Rows from block 9 of the image encoder of a small image captioner, named by matrix and row number. Each number is 200 + 20 x the weight over its row's rms, rounded and kept within 0 to 999. All counts start at 0.
Before each channel's rows are labels from the 100 images, of 14976, where the channel reaches its highest value: "strongest on" is what is common among them. Only what is clearly more common there than usual is listed. The data: photos with spoken descriptions (Open Images, Localized Narratives).
# conv: 3x3 conv (encoder.blocks.9.conv.weight, 288x288x3x3, each kernel summed), inputs 0-143

strongest on: text has "people"; text has "lights"
conv.114,227,202,212,159,192,204,201,200,126,207,161,207,205,200,225,186,163,208,218,223,221,208,198,157,195,191,192,203,200,249,181,191,202,213,217,207,210,200,173,202,200,190,181,199,237,203,165,194,200,190,235,200,200,175,200,215,213,218,194,204,184,200,222,205,223,215,237,208,170,216,212,194,193,200,196,206,230,212,225,199,202,236,258,235,186,181,218,189,213,209,223,231,190,197,164,204,184,200,172,200,239,205,208,171,179,240,173,198,204,204,199,177,178,224,171,213,132,200,198,206,195,200,200,227,201,230,238,184,215,205,173,210,206,195,193,194,200,237,219,185,205,200,216,225

strongest on: text has "trees"; text has "sky"; text has "buildings"; text has "road"
conv.111,188,210,195,168,179,231,236,176,190,214,188,222,221,217,200,200,189,214,191,215,202,177,200,178,203,176,234,169,189,213,184,160,160,207,180,186,202,224,207,211,200,208,187,171,221,206,202,232,209,155,209,193,196,149,190,200,189,214,200,192,200,205,212,171,208,200,195,183,200,197,180,213,184,231,200,223,200,241,194,150,209,209,195,207,162,224,200,200,192,200,184,216,182,179,193,193,200,181,193,199,200,200,200,167,191,189,148,203,200,195,207,173,190,179,156,208,168,192,200,204,207,200,178,227,198,212,232,200,216,184,141,200,189,153,178,183,145,236,204,155,200,200,191,178

strongest on: text has "people"; text has "buildings"; text has "group"; text has "road"
conv.263,210,193,225,200,184,212,210,185,212,187,178,200,183,189,237,252,204,203,215,184,185,191,164,200,203,233,196,193,209,200,207,224,215,200,213,170,200,191,200,202,200,183,215,196,231,188,203,151,145,226,205,240,192,200,189,185,209,206,266,187,189,192,212,200,210,188,200,180,148,200,256,200,205,193,181,237,200,200,197,212,178,200,200,191,205,201,196,200,145,219,212,207,202,200,200,182,206,198,206,215,209,204,183,200,192,202,196,212,186,208,217,196,176,224,180,200,203,229,164,193,202,192,196,176,182,166,158,200,200,215,211,173,177,223,183,188,200,224,221,154,177,189,224,214

strongest on: text has "grass"
conv.78,200,197,200,222,217,192,198,194,186,223,254,216,154,203,195,161,158,200,224,200,218,186,200,165,156,197,195,246,189,167,234,190,135,200,197,219,204,176,145,165,189,200,202,209,203,178,210,200,191,187,222,194,207,233,203,172,201,236,205,211,175,213,193,190,204,193,200,217,165,200,203,203,171,205,209,200,226,200,209,174,203,200,204,200,200,183,190,204,200,200,214,200,217,184,205,200,218,200,200,186,198,200,221,159,206,213,216,195,187,195,209,176,236,187,216,196,202,200,178,203,200,194,201,157,200,211,194,211,200,207,194,189,189,195,221,203,200,196,180,200,200,197,200,195

strongest on: text has "sitting"; text has "man"; text has "wearing"; text has "woman"
conv.198,169,220,208,195,184,211,207,200,199,188,224,191,226,187,200,204,173,194,181,162,200,219,189,240,205,219,206,193,190,191,218,217,188,189,200,167,242,188,201,198,214,193,222,200,200,200,121,189,200,166,200,214,191,196,162,190,198,191,218,205,210,179,208,191,189,211,223,194,184,190,213,163,176,205,193,163,194,200,195,234,201,194,176,179,235,216,193,185,216,175,187,196,195,218,196,200,189,192,200,194,190,96,198,200,213,200,194,215,187,223,197,228,229,200,162,209,203,209,180,200,200,195,198,179,187,173,200,216,208,211,172,200,238,222,200,212,200,190,210,193,179,182,220,190

strongest on: text has "sitting"; text has "table"; text has "wall"; text has "front"
conv.103,200,167,200,171,177,200,216,218,229,200,164,214,153,193,205,203,200,211,206,158,200,177,196,186,200,218,203,188,136,195,193,225,209,223,200,201,224,200,217,171,187,135,187,207,210,205,200,169,187,181,210,213,200,198,200,200,241,198,186,151,188,237,228,200,200,200,200,173,187,154,213,190,191,189,200,194,207,198,200,205,217,193,170,203,233,200,210,206,164,195,213,200,188,192,207,158,186,191,169,206,210,200,200,222,200,205,204,200,193,200,207,174,195,211,182,212,184,207,200,200,200,184,183,200,198,205,200,219,204,231,200,209,200,165,184,184,170,173,200,189,200,181,200,212

strongest on: text has "trees"; text has "sky"; text has "grass"
conv.200,208,239,200,200,159,183,167,203,214,198,207,200,210,223,193,212,153,200,198,192,186,197,185,200,215,196,194,189,204,200,173,242,202,206,182,170,204,200,200,199,235,219,211,205,205,202,221,194,230,231,186,194,185,210,184,169,200,207,200,209,221,178,207,239,200,208,217,165,205,238,185,169,206,182,186,200,164,194,191,184,199,227,191,169,209,159,199,241,231,195,200,200,216,217,206,204,214,136,205,200,193,198,178,196,196,180,231,232,230,200,207,200,238,206,233,197,240,200,200,193,200,138,194,180,204,191,200,167,194,179,212,199,200,205,163,205,158,198,212,233,203,226,200,219

strongest on: text has "trees"; text has "sky"; text has "buildings"; text has "road"
conv.22,182,262,205,200,200,216,191,200,200,206,199,200,212,212,200,200,189,201,200,204,182,212,205,192,204,200,200,131,196,200,187,210,200,205,200,225,178,200,206,215,250,207,200,140,220,217,205,204,203,172,201,196,204,156,175,208,181,170,200,196,184,177,181,203,203,200,219,191,174,218,210,200,200,200,190,193,209,203,170,200,204,220,185,217,200,177,237,260,215,174,192,161,219,188,201,198,200,162,200,179,200,200,200,170,185,207,205,198,192,200,203,197,203,198,208,200,188,205,200,180,179,184,217,194,210,214,194,184,199,200,180,173,224,209,200,223,200,209,183,207,229,296,200,240

strongest on: text has "wearing"; text has "man"
conv.176,233,203,188,179,195,162,194,225,221,224,221,190,185,200,217,213,177,216,187,213,224,207,200,172,188,205,161,191,164,179,221,200,210,217,206,214,187,208,231,181,200,224,197,193,217,192,189,180,201,157,190,204,167,233,177,200,207,186,203,210,188,213,200,256,170,175,194,202,231,197,200,196,228,200,200,200,195,204,175,177,185,200,161,208,228,185,190,200,207,183,184,193,214,200,168,208,172,204,169,177,200,223,215,215,141,218,236,181,219,185,165,200,207,180,186,183,179,196,196,200,200,159,200,186,205,223,190,200,208,197,181,191,217,191,204,187,192,138,200,242,229,191,229,273

strongest on: text has "wearing"; text has "man"; text has "front"
conv.270,224,226,200,222,200,167,216,200,202,200,224,183,223,220,195,164,207,200,195,175,177,200,209,193,177,194,180,230,196,226,200,180,222,217,183,222,200,203,219,216,210,200,183,221,169,174,196,204,200,148,192,189,183,173,186,270,216,228,195,187,200,224,196,222,195,203,175,164,241,197,187,200,216,181,228,208,176,193,246,194,228,191,223,228,176,193,217,185,201,175,163,198,201,198,192,203,197,197,186,135,188,213,200,202,238,192,179,211,201,160,177,196,215,171,209,191,194,185,224,211,211,204,214,227,179,215,212,200,207,196,199,209,205,195,235,204,215,176,195,200,200,192,200,228

strongest on: text has "sky"; text has "buildings"
conv.113,204,200,200,182,148,211,204,226,204,203,173,197,191,243,176,190,193,200,190,200,200,176,201,207,206,203,233,192,205,200,189,200,200,205,189,175,183,202,208,200,192,187,160,175,153,186,209,221,227,185,199,200,199,144,176,200,188,213,195,202,203,204,202,200,190,199,191,165,258,197,197,227,205,205,221,189,204,183,189,151,175,200,200,205,195,190,207,176,224,183,238,200,204,221,200,194,204,171,192,197,226,221,156,171,195,176,200,187,186,200,189,235,217,211,200,206,195,184,232,224,177,184,246,210,200,183,265,193,203,152,168,256,184,200,183,167,174,196,182,205,194,200,190,200

strongest on: text has "grass"; text has "road"; text has "ground"
conv.71,210,200,200,203,176,193,212,178,200,205,220,196,222,200,201,202,164,194,133,192,193,200,200,156,221,206,188,231,200,198,208,199,188,194,239,206,192,194,191,180,205,200,217,216,199,219,185,200,181,200,162,202,214,234,170,166,169,196,191,234,189,205,199,187,171,187,207,241,158,200,210,180,190,202,200,200,200,170,218,224,200,195,207,200,217,199,197,208,200,192,185,200,236,200,192,208,213,203,193,200,206,215,201,200,220,214,163,215,208,217,218,190,174,181,232,187,202,206,200,191,206,200,200,210,192,184,200,195,203,193,200,200,215,224,215,172,209,200,191,200,189,200,198,171

strongest on: text has "sitting"; text has "wall"; text has "table"; text has "front"
conv.225,206,198,201,170,210,203,185,233,176,217,200,191,188,212,204,200,236,200,200,214,188,234,198,248,208,200,160,203,206,158,206,214,264,206,201,202,214,180,234,206,187,200,196,214,216,184,200,200,182,182,200,200,187,200,200,244,219,202,153,216,229,200,242,203,200,190,208,205,239,200,190,197,170,212,175,185,191,211,177,164,212,187,200,209,214,184,172,159,232,209,227,200,193,194,154,189,196,173,161,208,200,189,205,192,189,196,245,198,199,182,201,208,191,248,200,248,152,201,198,212,188,217,170,180,184,206,200,195,203,204,171,191,186,200,200,200,231,208,186,236,207,179,214,235

strongest on: text has "lights"
conv.236,208,157,200,194,194,175,176,200,210,201,200,214,228,195,200,200,193,184,196,210,192,203,192,218,192,200,200,200,205,205,176,177,182,198,200,194,192,200,189,196,167,216,180,213,189,229,194,191,198,236,213,190,200,177,219,198,200,181,190,197,199,218,210,200,200,200,167,192,183,200,188,230,184,194,217,205,197,215,208,177,200,196,215,205,198,183,193,162,206,199,200,205,200,200,195,192,224,211,157,200,179,220,204,220,217,185,203,179,200,192,143,219,180,209,86,217,119,189,220,170,194,208,200,219,193,195,191,212,193,200,211,207,185,205,207,206,200,179,192,192,185,138,165,170

strongest on: text has "sitting"; text has "wall"; text has "two"
conv.201,225,170,191,194,200,218,237,202,195,200,200,207,231,200,194,227,241,200,185,175,204,198,200,202,204,212,173,220,226,180,258,206,237,216,186,205,227,210,231,202,177,193,233,244,248,145,200,200,193,200,230,212,186,194,200,200,192,200,206,184,244,215,236,198,195,213,229,194,214,225,200,187,201,251,200,216,185,221,212,210,216,193,156,207,210,212,200,201,209,206,210,203,200,217,172,168,192,186,200,243,213,194,182,200,210,134,213,200,196,200,226,212,190,219,173,222,189,216,215,207,200,208,200,186,200,215,165,206,190,193,200,193,202,204,199,171,208,203,200,209,185,187,245,195

strongest on: text has "wall"; text has "table"; text has "sitting"
conv.175,195,185,181,196,184,177,200,224,283,200,197,220,200,159,200,241,200,192,187,207,206,186,190,185,228,200,207,170,193,200,178,189,203,205,170,194,163,202,207,243,175,184,219,200,188,269,190,196,218,242,197,191,152,198,211,200,190,190,172,208,200,200,186,197,190,192,177,200,243,184,168,200,186,200,230,178,217,200,206,120,200,185,184,192,215,193,217,193,197,210,221,210,168,227,210,163,198,180,187,205,202,216,173,221,202,200,212,221,184,195,179,193,152,178,182,200,191,200,193,212,194,208,182,220,201,200,209,180,221,200,194,200,192,195,211,181,189,173,242,183,187,194,198,207

strongest on: text has "wall"
conv.31,190,192,204,200,190,222,181,200,222,170,179,180,200,212,202,208,183,200,234,193,200,200,180,193,200,204,230,168,204,185,190,216,172,212,218,200,161,184,148,145,219,205,217,150,200,200,222,185,200,218,205,188,193,200,242,168,223,199,208,186,200,207,239,175,214,193,184,200,190,195,209,173,200,200,221,198,224,227,173,208,194,233,235,200,236,206,176,190,167,200,229,192,212,194,203,209,200,204,215,206,192,202,219,201,188,204,189,204,196,213,211,171,215,197,200,201,200,200,196,200,214,205,173,170,220,163,188,209,212,200,217,196,154,200,200,200,203,174,200,193,194,220,200,184

strongest on: text has "people"; text has "standing"; text has "wall"; text has "group"
conv.172,213,197,216,200,221,163,159,199,186,197,200,157,204,153,233,212,195,208,200,200,200,205,163,208,208,271,212,157,183,221,149,221,190,200,192,173,200,179,192,213,218,183,249,193,203,210,206,178,200,223,214,250,210,178,212,185,170,221,225,194,175,200,203,203,231,182,179,207,200,216,205,220,195,192,193,179,217,207,224,210,199,200,220,188,203,208,201,160,193,171,200,168,200,225,208,181,218,200,212,183,188,204,200,167,192,203,200,193,152,225,173,219,194,219,205,200,223,273,197,200,200,192,183,200,187,195,185,214,194,178,200,227,189,217,185,200,200,197,190,200,189,185,165,225

strongest on: text has "trees"; text has "sky"; text has "buildings"; text has "road"
conv.49,208,231,171,187,200,200,210,210,200,200,196,250,206,202,188,192,188,157,197,190,197,201,228,200,185,153,180,173,198,216,197,200,200,200,207,225,196,200,204,228,215,199,174,215,195,219,200,210,176,200,165,151,184,200,189,227,174,191,194,200,208,219,142,178,192,153,194,207,200,169,210,168,174,200,203,152,200,191,212,200,217,212,217,218,189,191,185,211,187,195,160,198,165,192,206,199,210,183,200,140,169,190,209,210,216,179,200,200,196,134,187,201,200,182,200,201,172,115,203,197,219,194,184,217,197,193,210,134,205,223,206,201,203,196,183,205,190,177,206,152,230,206,218,193

strongest on: text has "people"
conv.213,205,264,171,152,148,181,211,186,185,195,185,200,204,210,193,220,170,200,173,208,188,200,205,210,205,190,210,171,200,200,202,200,217,209,192,200,222,222,220,233,207,196,185,196,187,200,211,210,204,198,167,193,191,165,192,243,200,207,174,198,194,224,196,200,183,191,183,163,194,178,200,197,200,177,171,207,211,166,186,189,217,200,212,203,191,192,194,165,203,133,181,186,175,181,200,196,203,146,200,187,194,201,179,163,193,161,166,200,200,193,165,209,206,178,200,234,186,175,195,204,165,200,200,222,194,196,240,206,200,200,150,191,195,202,179,184,215,221,144,203,222,184,200,199

strongest on: text has "sitting"; text has "road"
conv.8,206,172,198,179,205,206,215,215,208,197,184,206,200,177,200,259,205,196,204,200,218,186,163,207,206,208,176,162,199,196,223,237,222,200,176,164,205,194,197,218,141,169,209,215,211,179,201,231,216,197,200,203,176,227,187,186,200,200,206,180,207,228,206,197,200,189,200,192,202,200,194,247,205,206,185,221,197,200,187,154,195,202,192,167,200,210,154,202,188,204,207,193,191,200,173,197,202,179,186,206,172,216,180,214,200,181,208,223,178,197,196,185,174,200,150,200,209,204,182,201,192,184,187,197,170,185,185,178,198,193,197,198,157,216,189,202,200,225,215,200,170,200,245,213

strongest on: text has "grass"; text has "road"
conv.144,167,200,209,200,222,194,142,200,200,204,210,200,149,204,204,200,204,200,250,200,200,221,210,218,172,201,184,206,204,156,185,214,174,202,219,208,192,175,179,186,232,198,238,189,236,185,198,179,172,203,237,202,200,200,214,194,209,171,231,200,203,204,223,192,214,200,195,203,196,210,200,206,197,205,199,196,199,228,187,204,200,192,213,200,247,178,187,217,185,200,243,200,227,200,211,207,197,206,208,238,200,204,200,191,173,205,211,175,197,206,208,218,187,231,198,211,203,206,200,144,211,203,197,152,199,200,148,219,207,200,209,209,182,200,207,214,205,194,200,192,179,200,186,190

strongest on: text has "wearing"
conv.286,200,209,203,221,182,182,188,186,175,197,207,189,177,190,164,183,226,224,208,176,200,221,194,219,112,137,146,203,212,186,202,193,181,183,195,219,200,200,220,195,221,204,190,200,216,206,218,200,196,198,210,158,209,192,161,157,217,200,177,220,185,194,210,233,200,171,152,211,193,206,196,193,206,208,184,204,209,200,200,187,200,202,195,193,212,207,200,199,196,146,189,159,209,174,198,179,196,170,202,113,172,148,200,204,175,207,234,157,199,161,185,193,253,219,210,207,259,180,195,214,203,213,194,200,188,209,197,200,206,190,185,170,167,178,219,193,200,197,209,227,216,178,198,219

strongest on: text has "road"; text has "car"
conv.267,187,212,214,201,172,195,232,195,227,188,153,204,198,214,175,233,222,207,207,200,161,200,200,200,200,196,185,216,245,189,167,197,200,158,204,200,172,200,200,208,200,188,212,228,214,212,248,190,188,258,223,200,212,196,205,196,208,184,201,200,247,230,225,164,207,191,208,233,188,200,166,247,216,198,200,210,194,244,217,163,200,200,199,225,200,200,205,195,188,190,230,205,225,147,216,184,246,177,169,199,214,225,196,164,212,171,189,198,205,200,204,212,169,227,187,207,186,206,200,204,191,210,211,193,131,176,177,171,189,206,209,194,190,210,204,177,195,187,192,195,212,187,200,198

strongest on: text has "sitting"; text has "table"
conv.125,218,200,200,200,192,161,191,201,215,192,202,195,205,194,181,255,196,186,228,189,176,190,197,218,200,202,146,200,199,200,200,212,200,215,196,200,208,188,194,215,211,186,274,241,234,201,221,178,193,227,200,202,204,232,202,190,214,207,263,190,217,193,194,210,219,203,237,203,235,200,196,156,193,208,194,202,195,200,181,194,201,191,208,194,234,133,163,224,205,196,205,193,190,224,204,187,192,188,190,236,191,198,217,206,200,200,245,206,203,207,200,211,199,248,190,237,221,192,200,214,206,185,187,199,163,194,164,186,223,173,210,199,206,200,187,207,184,212,180,182,163,186,200,213

strongest on: text has "sky"; text has "buildings"; text has "road"; text has "building"
conv.98,230,218,197,195,205,208,232,181,181,203,200,225,200,221,200,205,209,216,190,206,174,200,198,184,174,172,196,207,200,203,155,174,168,173,191,179,221,217,195,200,200,195,209,207,224,197,228,185,200,177,212,178,211,164,194,196,200,237,197,189,204,204,181,172,200,209,209,190,193,195,196,213,171,202,131,200,217,200,245,166,208,196,190,200,138,200,200,219,186,200,200,208,150,203,203,197,205,200,213,192,198,216,186,182,201,220,144,195,191,180,208,191,202,195,200,200,212,190,184,239,196,167,164,187,191,219,184,200,200,197,185,135,200,198,187,196,174,208,189,194,197,209,176,197

strongest on: text has "people"; text has "sitting"; text has "table"; text has "front"
conv.272,211,186,200,175,240,195,189,200,202,213,200,189,174,207,181,221,171,176,200,200,204,194,200,183,208,197,168,178,189,206,157,179,202,185,167,211,195,189,201,213,208,208,224,200,208,200,213,174,200,192,223,189,156,200,219,206,140,218,192,230,186,153,191,200,186,193,202,191,200,221,196,191,200,193,197,193,200,227,204,135,216,231,216,215,189,182,190,200,195,169,211,172,200,216,185,200,201,188,207,186,170,235,172,180,200,209,265,208,199,166,156,180,235,181,203,193,218,193,170,213,172,139,191,203,200,223,182,164,200,193,163,200,200,226,207,246,165,179,200,213,189,232,200,229

strongest on: text has "wearing"; text has "man"; text has "smiling"; text has "two"
conv.122,200,187,204,194,196,172,200,196,238,160,192,202,191,200,193,158,202,197,200,200,192,196,190,190,201,195,197,200,200,200,189,200,232,169,204,205,187,200,195,195,223,200,202,200,185,200,211,105,200,200,206,200,200,186,198,204,197,207,158,193,200,219,169,197,205,193,188,186,203,238,186,216,191,200,212,200,238,215,232,186,204,200,183,202,191,157,200,217,177,181,248,203,193,198,200,200,201,188,196,205,210,219,180,200,206,200,179,201,188,194,197,248,200,213,194,194,195,179,197,201,200,193,207,200,198,198,185,182,198,206,200,206,209,256,229,225,240,154,204,200,200,170,208,177

strongest on: text has "sky"; text has "water"; text has "clouds"
conv.145,203,200,179,207,221,200,167,195,152,200,200,197,132,195,173,190,203,185,190,179,200,142,212,205,205,148,195,200,175,163,200,179,189,216,203,217,192,178,187,209,191,166,189,192,205,154,217,192,200,195,204,174,200,222,200,208,179,200,183,160,190,192,166,191,190,210,205,200,211,194,171,158,153,165,215,187,196,206,200,201,229,196,232,211,198,195,140,201,200,205,179,191,194,197,200,138,191,193,177,203,127,216,216,194,192,174,248,194,131,195,214,176,237,206,202,207,140,186,206,218,196,189,189,170,182,207,200,194,200,212,188,199,193,180,204,223,186,200,165,210,200,203,173,185

strongest on: text has "wearing"
conv.108,200,201,200,218,200,186,224,192,215,176,171,238,200,203,200,205,213,184,227,183,185,203,200,179,199,200,191,163,193,200,185,186,208,191,200,226,189,224,197,219,216,193,162,200,166,169,199,207,200,165,192,191,219,197,206,174,183,195,191,152,229,195,156,177,206,192,192,190,217,195,189,220,233,165,202,196,196,200,204,224,209,198,215,215,152,200,169,206,184,192,179,182,192,200,179,240,218,200,229,187,205,200,217,207,220,192,178,241,186,197,188,209,182,140,208,188,161,194,180,194,202,226,217,189,190,194,200,185,216,216,199,200,157,259,182,208,215,201,174,192,196,200,205,200

strongest on: text has "wearing"; text has "man"; text has "smiling"
conv.45,213,210,200,218,185,223,198,221,144,196,200,181,204,203,172,171,200,192,193,200,200,171,204,226,177,128,171,210,204,200,202,196,184,201,194,200,204,200,210,189,200,208,196,200,195,194,205,200,200,200,176,143,200,193,212,204,191,200,133,216,200,189,195,237,200,205,182,203,200,206,181,210,198,195,204,217,199,192,209,200,193,199,218,188,201,213,171,176,204,225,190,195,177,197,173,213,200,219,231,169,148,213,192,200,200,195,256,186,220,195,225,177,250,200,206,199,230,156,205,191,241,214,213,202,207,179,200,197,200,154,203,201,200,146,220,202,189,225,220,215,210,178,162,200

strongest on: text has "people"
conv.115,180,182,229,200,215,222,233,194,217,220,197,246,187,204,217,216,192,208,222,206,202,182,205,145,193,201,207,203,188,198,183,200,193,223,200,218,209,225,202,184,181,204,205,227,201,200,208,194,163,197,206,209,207,202,189,198,192,199,218,210,165,200,193,200,221,187,200,200,165,200,225,200,133,184,143,200,203,202,213,251,200,194,189,214,188,211,179,177,167,223,205,226,213,200,237,198,230,200,207,204,203,210,200,187,231,186,170,218,197,211,200,191,182,197,170,180,206,203,192,205,192,187,173,137,213,211,200,213,173,259,197,183,194,210,200,192,198,175,227,190,192,178,204,200

strongest on: text has "sitting"; text has "people"; text has "table"; text has "chairs"
conv.166,232,182,233,165,199,200,177,206,203,193,170,195,181,194,203,222,199,198,205,192,200,200,197,251,208,222,193,143,201,207,195,215,221,204,198,199,200,204,209,203,200,182,216,197,214,217,186,182,191,242,200,200,199,216,205,189,190,225,200,186,201,200,221,222,214,169,207,200,203,192,183,171,211,143,165,182,200,200,188,173,191,234,214,197,246,171,166,194,185,190,186,153,190,200,196,195,200,155,188,204,169,200,191,205,206,205,257,222,190,217,195,208,187,217,205,200,198,204,170,202,200,198,168,200,190,191,214,192,206,209,202,179,157,202,169,200,197,191,202,190,194,184,204,230

strongest on: text has "trees"; text has "grass"; text has "persons"; text has "ground"
conv.77,200,247,189,200,200,144,159,214,203,189,209,198,162,197,200,206,120,189,196,196,213,230,192,177,200,215,164,217,166,144,232,219,198,207,195,195,193,170,174,176,233,202,216,200,200,139,217,204,198,179,200,206,161,229,200,220,212,203,206,184,189,200,200,206,180,192,195,200,181,200,201,204,215,187,200,213,229,189,161,184,200,215,190,194,226,165,198,208,207,186,200,160,200,209,152,198,191,182,174,200,200,214,200,183,166,203,247,184,212,200,189,191,207,209,200,203,234,210,181,190,186,151,196,183,183,188,180,222,190,200,182,197,205,200,194,200,200,199,200,200,200,216,204,251

strongest on: text has "wall"; text has "table"; text has "sitting"; text has "people"
conv.117,187,177,200,189,186,248,192,227,161,207,198,215,192,200,221,200,164,205,187,200,243,179,176,210,184,167,197,200,199,185,209,215,200,213,183,199,241,200,181,191,199,184,183,200,220,207,189,197,219,200,228,155,200,184,158,134,193,206,173,200,189,192,218,262,213,199,206,180,164,206,185,198,220,221,195,210,240,224,185,200,232,229,157,165,227,182,212,200,200,209,200,194,192,205,200,183,156,176,139,200,179,200,200,198,150,210,237,184,189,193,200,177,250,222,205,205,182,183,200,218,221,206,192,200,247,207,197,197,213,187,205,196,186,176,204,207,196,235,222,216,222,228,200,214

strongest on: text has "grass"
conv.109,211,219,209,189,178,196,203,173,194,204,203,194,189,231,200,200,142,231,197,220,184,200,162,179,186,200,206,221,196,190,194,170,194,189,200,193,192,198,185,186,257,244,188,193,204,169,200,197,207,193,231,197,211,183,205,200,188,209,200,185,211,210,200,200,200,203,199,160,165,263,194,224,195,206,182,228,173,255,215,200,198,200,159,159,154,200,201,199,210,215,202,209,221,196,197,172,211,217,192,223,173,220,187,194,208,193,200,200,177,200,218,205,239,176,217,174,213,200,195,200,235,184,195,200,204,200,213,200,209,152,211,190,177,200,194,218,179,203,198,203,200,201,190,200

strongest on: text has "sky"; text has "buildings"
conv.148,200,205,172,204,126,185,206,221,178,198,200,190,179,224,183,191,138,185,187,176,200,178,198,190,230,177,194,202,213,194,212,200,173,207,199,168,196,164,148,186,188,198,149,184,175,196,196,193,228,200,211,180,200,168,186,193,205,200,200,184,187,181,176,200,193,193,202,179,219,200,196,242,200,196,214,187,160,206,191,155,185,186,193,225,193,200,205,200,227,202,244,200,201,196,212,201,191,221,247,203,212,216,141,153,200,179,191,191,196,206,180,190,226,207,200,205,175,184,205,222,197,162,230,194,191,196,223,200,214,132,209,210,198,185,206,205,189,202,195,219,191,204,185,175

strongest on: text has "sky"; text has "trees"; text has "clouds"; text has "grass"
conv.134,200,238,196,172,196,202,246,208,232,200,204,225,192,200,183,221,211,199,205,216,169,168,202,172,192,200,203,206,208,185,182,157,200,205,179,200,228,220,194,240,200,186,204,232,223,200,223,178,200,191,235,187,194,208,200,221,215,239,187,195,202,209,200,172,209,206,200,174,214,200,160,218,177,200,200,199,195,227,200,200,246,178,205,194,193,218,166,193,183,218,200,210,193,200,184,200,195,176,198,209,193,236,190,163,210,192,157,217,208,193,203,192,200,211,124,229,192,166,204,211,200,200,208,190,200,200,155,159,191,214,203,200,197,207,206,186,210,194,200,204,174,188,200,200

strongest on: text has "road"; text has "car"; text has "vehicles"
conv.287,212,200,171,213,200,177,197,208,207,200,205,202,223,201,195,254,218,191,205,214,196,192,207,212,180,192,198,200,207,205,237,200,200,205,188,214,203,182,184,200,200,200,222,220,200,241,200,205,194,231,146,183,162,201,200,200,236,200,209,204,191,193,193,160,202,162,141,200,206,186,202,205,168,216,210,208,203,177,208,190,196,166,202,171,188,189,153,193,200,226,176,207,136,196,204,219,185,200,204,178,190,224,200,221,216,186,200,204,221,161,189,196,180,191,199,205,247,165,175,238,203,221,199,200,195,183,200,196,202,185,207,188,202,200,200,200,226,228,197,181,193,197,204,198

strongest on: text has "sky"; text has "trees"; text has "buildings"; text has "road"
conv.55,205,211,128,214,205,182,204,194,178,171,204,200,194,200,193,200,197,180,189,196,197,196,197,208,168,120,200,200,200,200,151,190,160,181,200,196,212,192,200,215,200,200,202,188,200,213,222,192,179,200,204,116,199,176,200,200,200,231,164,197,229,209,191,145,179,200,200,205,200,174,197,200,185,200,184,200,207,192,200,197,226,188,200,187,159,197,173,197,190,180,200,194,176,197,200,191,194,207,223,158,165,200,194,209,205,165,194,149,194,122,200,202,203,200,215,206,227,147,191,222,210,200,199,200,198,165,179,175,178,194,206,177,195,186,214,200,154,200,186,170,218,202,133,178

strongest on: text has "lights"
conv.99,214,187,196,186,195,231,204,202,176,196,200,202,196,201,208,200,200,200,184,206,206,228,185,194,200,196,200,197,219,199,174,200,200,218,200,200,157,194,166,211,163,209,176,200,223,213,161,181,187,189,251,193,166,184,200,200,193,200,163,237,190,195,220,213,182,179,205,204,160,193,200,236,175,200,198,194,212,207,203,166,204,256,227,208,216,216,215,191,196,208,209,212,200,206,201,191,213,190,200,147,249,200,190,190,186,200,233,196,227,187,190,200,173,200,160,206,200,200,219,170,189,205,199,219,200,176,216,200,215,225,183,232,208,195,195,179,174,194,235,180,214,184,201,212

strongest on: text has "people"; text has "standing"; text has "few"; text has "sitting"
conv.246,180,193,196,167,220,206,200,224,185,204,210,163,190,179,237,203,176,206,189,200,200,197,175,208,200,200,207,177,181,197,141,213,151,200,203,200,198,184,192,180,210,200,257,180,234,222,200,208,210,200,216,200,191,207,200,184,181,175,200,203,195,200,218,203,200,189,197,217,181,200,188,223,196,200,200,140,203,219,155,200,205,212,225,201,294,241,194,200,200,204,250,192,200,196,193,200,200,218,202,207,205,223,221,188,206,212,209,176,180,200,178,187,200,201,200,181,183,232,197,200,194,197,192,200,222,207,222,210,188,194,181,231,187,173,203,195,152,183,212,211,197,208,170,200

strongest on: text has "grass"; text has "water"; text has "road"
conv.46,218,184,200,223,201,208,145,195,178,191,200,189,159,178,144,191,209,206,198,158,189,206,208,219,166,135,189,219,196,190,210,196,166,187,200,200,180,160,184,198,203,201,205,192,227,163,200,200,200,200,196,169,200,210,180,190,200,216,183,213,177,192,197,200,189,192,183,206,200,200,188,200,206,195,193,215,196,200,200,185,208,195,200,200,221,172,175,196,200,200,205,153,219,183,200,160,173,172,153,173,160,200,207,196,190,211,209,141,188,200,208,200,246,239,193,217,197,192,205,200,200,208,200,186,178,215,163,209,197,179,200,203,168,183,200,207,200,216,190,200,200,188,164,197