Rows from block 2 of the image encoder of a small image captioner, named by matrix and row number. Each number is 128 + 32 x the weight over its row's rms, rounded and kept within 0 to 255. All counts start at 0.
After each channel's rows are labels from the 100 images, of 14976, where the channel reaches its highest value: "responds to" is what is common among them. Only what is clearly more common there than usual is listed. The data: photos with spoken descriptions (Open Images, Localized Narratives).
# conv: 3x3 conv (encoder.blocks.2.conv.weight, 96x96x3x3, each kernel summed), inputs 0-47

conv.82 [135 148 138 128 121 180 123 118 122 101 143 123 111 128 121 107 173 128 141  97  98 128  60  91 171 142 104 154 108 128  84 181 128 145 144  95 107  77 152  96 120  58  96  81 132 117 119 104]
responds to: text has "grass"

conv.7 [151  33 114 128 145 133 120 132 128 158 141 141 143 155 120 129 132 141 113 137 145 128 105 112  91 214 126 111  83 138 118  53 137 173 136 134 165 117 134 133  84  99 149 128  70 140 133 152]
responds to: text has "man"; text has "wearing"

conv.94 [100 129 126 128 158 136 124 180 131 169 163 122 100 127  85 146 111 113  72 138  99 139 115 175 140 128 144 188 128 128 124  98  92 166 109  87 128 182  97 123 128 138 104 128  73 133 128 134]
responds to: text has "lights"

conv.51 [128 125 120 147 116 157 159 181 114  43 136 163 105 137  61 135 139 162 117 127 143 132 127 161 107 167 157 135 128 184 135 166 119 155 165 104 142 123 129  95 137  99 128  69  88  10 149 131]
responds to: text has "standing"; text has "people"; text has "wall"; text has "table"

conv.41 [ 94 145 158 125 119 128 127 177 121  96 189 166 124 139 123 153  68  87 128  95 125  77 121 128 100 157 141 128 116 187 124  82 128 126 116  96 135 101 128  64 172 111 135 109 121  32  84 140]
responds to: text has "standing"; text has "holding"; text has "wall"; text has "wearing"

conv.15 [144 111 100 132 129 133 136  83 120 114  83 151 128  77 113 128 157 135 144 128 147 155 136 149  76 160 104 173 132 171 133 148 161 149 121  61 140 151 133  77  77 119 104 128 131 155 139 161]
responds to: text has "standing"; text has "wall"; text has "wearing"

conv.71 [115  52 136 146 128 137 112  82 142 136  94 115  78 139  75 128 138  99 119 127 136 128 111  87  94 121 158 130 151  81  51  75 141 128 157  89 106 186 133 112 115  81 117 158 145   0 108 109]
responds to: text has "standing"; text has "people"

conv.86 [107 115  91 145 134 155 151  77 149 107  90 111 151  92 135  99 135 105 147 118  51 151 114 149 146 128 123  94 128 128 224 143 114 106 129 128 113 140  90 151 148 128 115 128  38 135 109 111]
responds to: text has "lights"

conv.78 [148  62 108 160  52 142 130 128 108  74 159 168 111 162 139 121  97 114 123 112  66  64 135 165 119 172 133 123 111 135 141 174 148 128 126 116  57 112  93  36 128 122 140 128  89 116 135 138]
responds to: text has "text"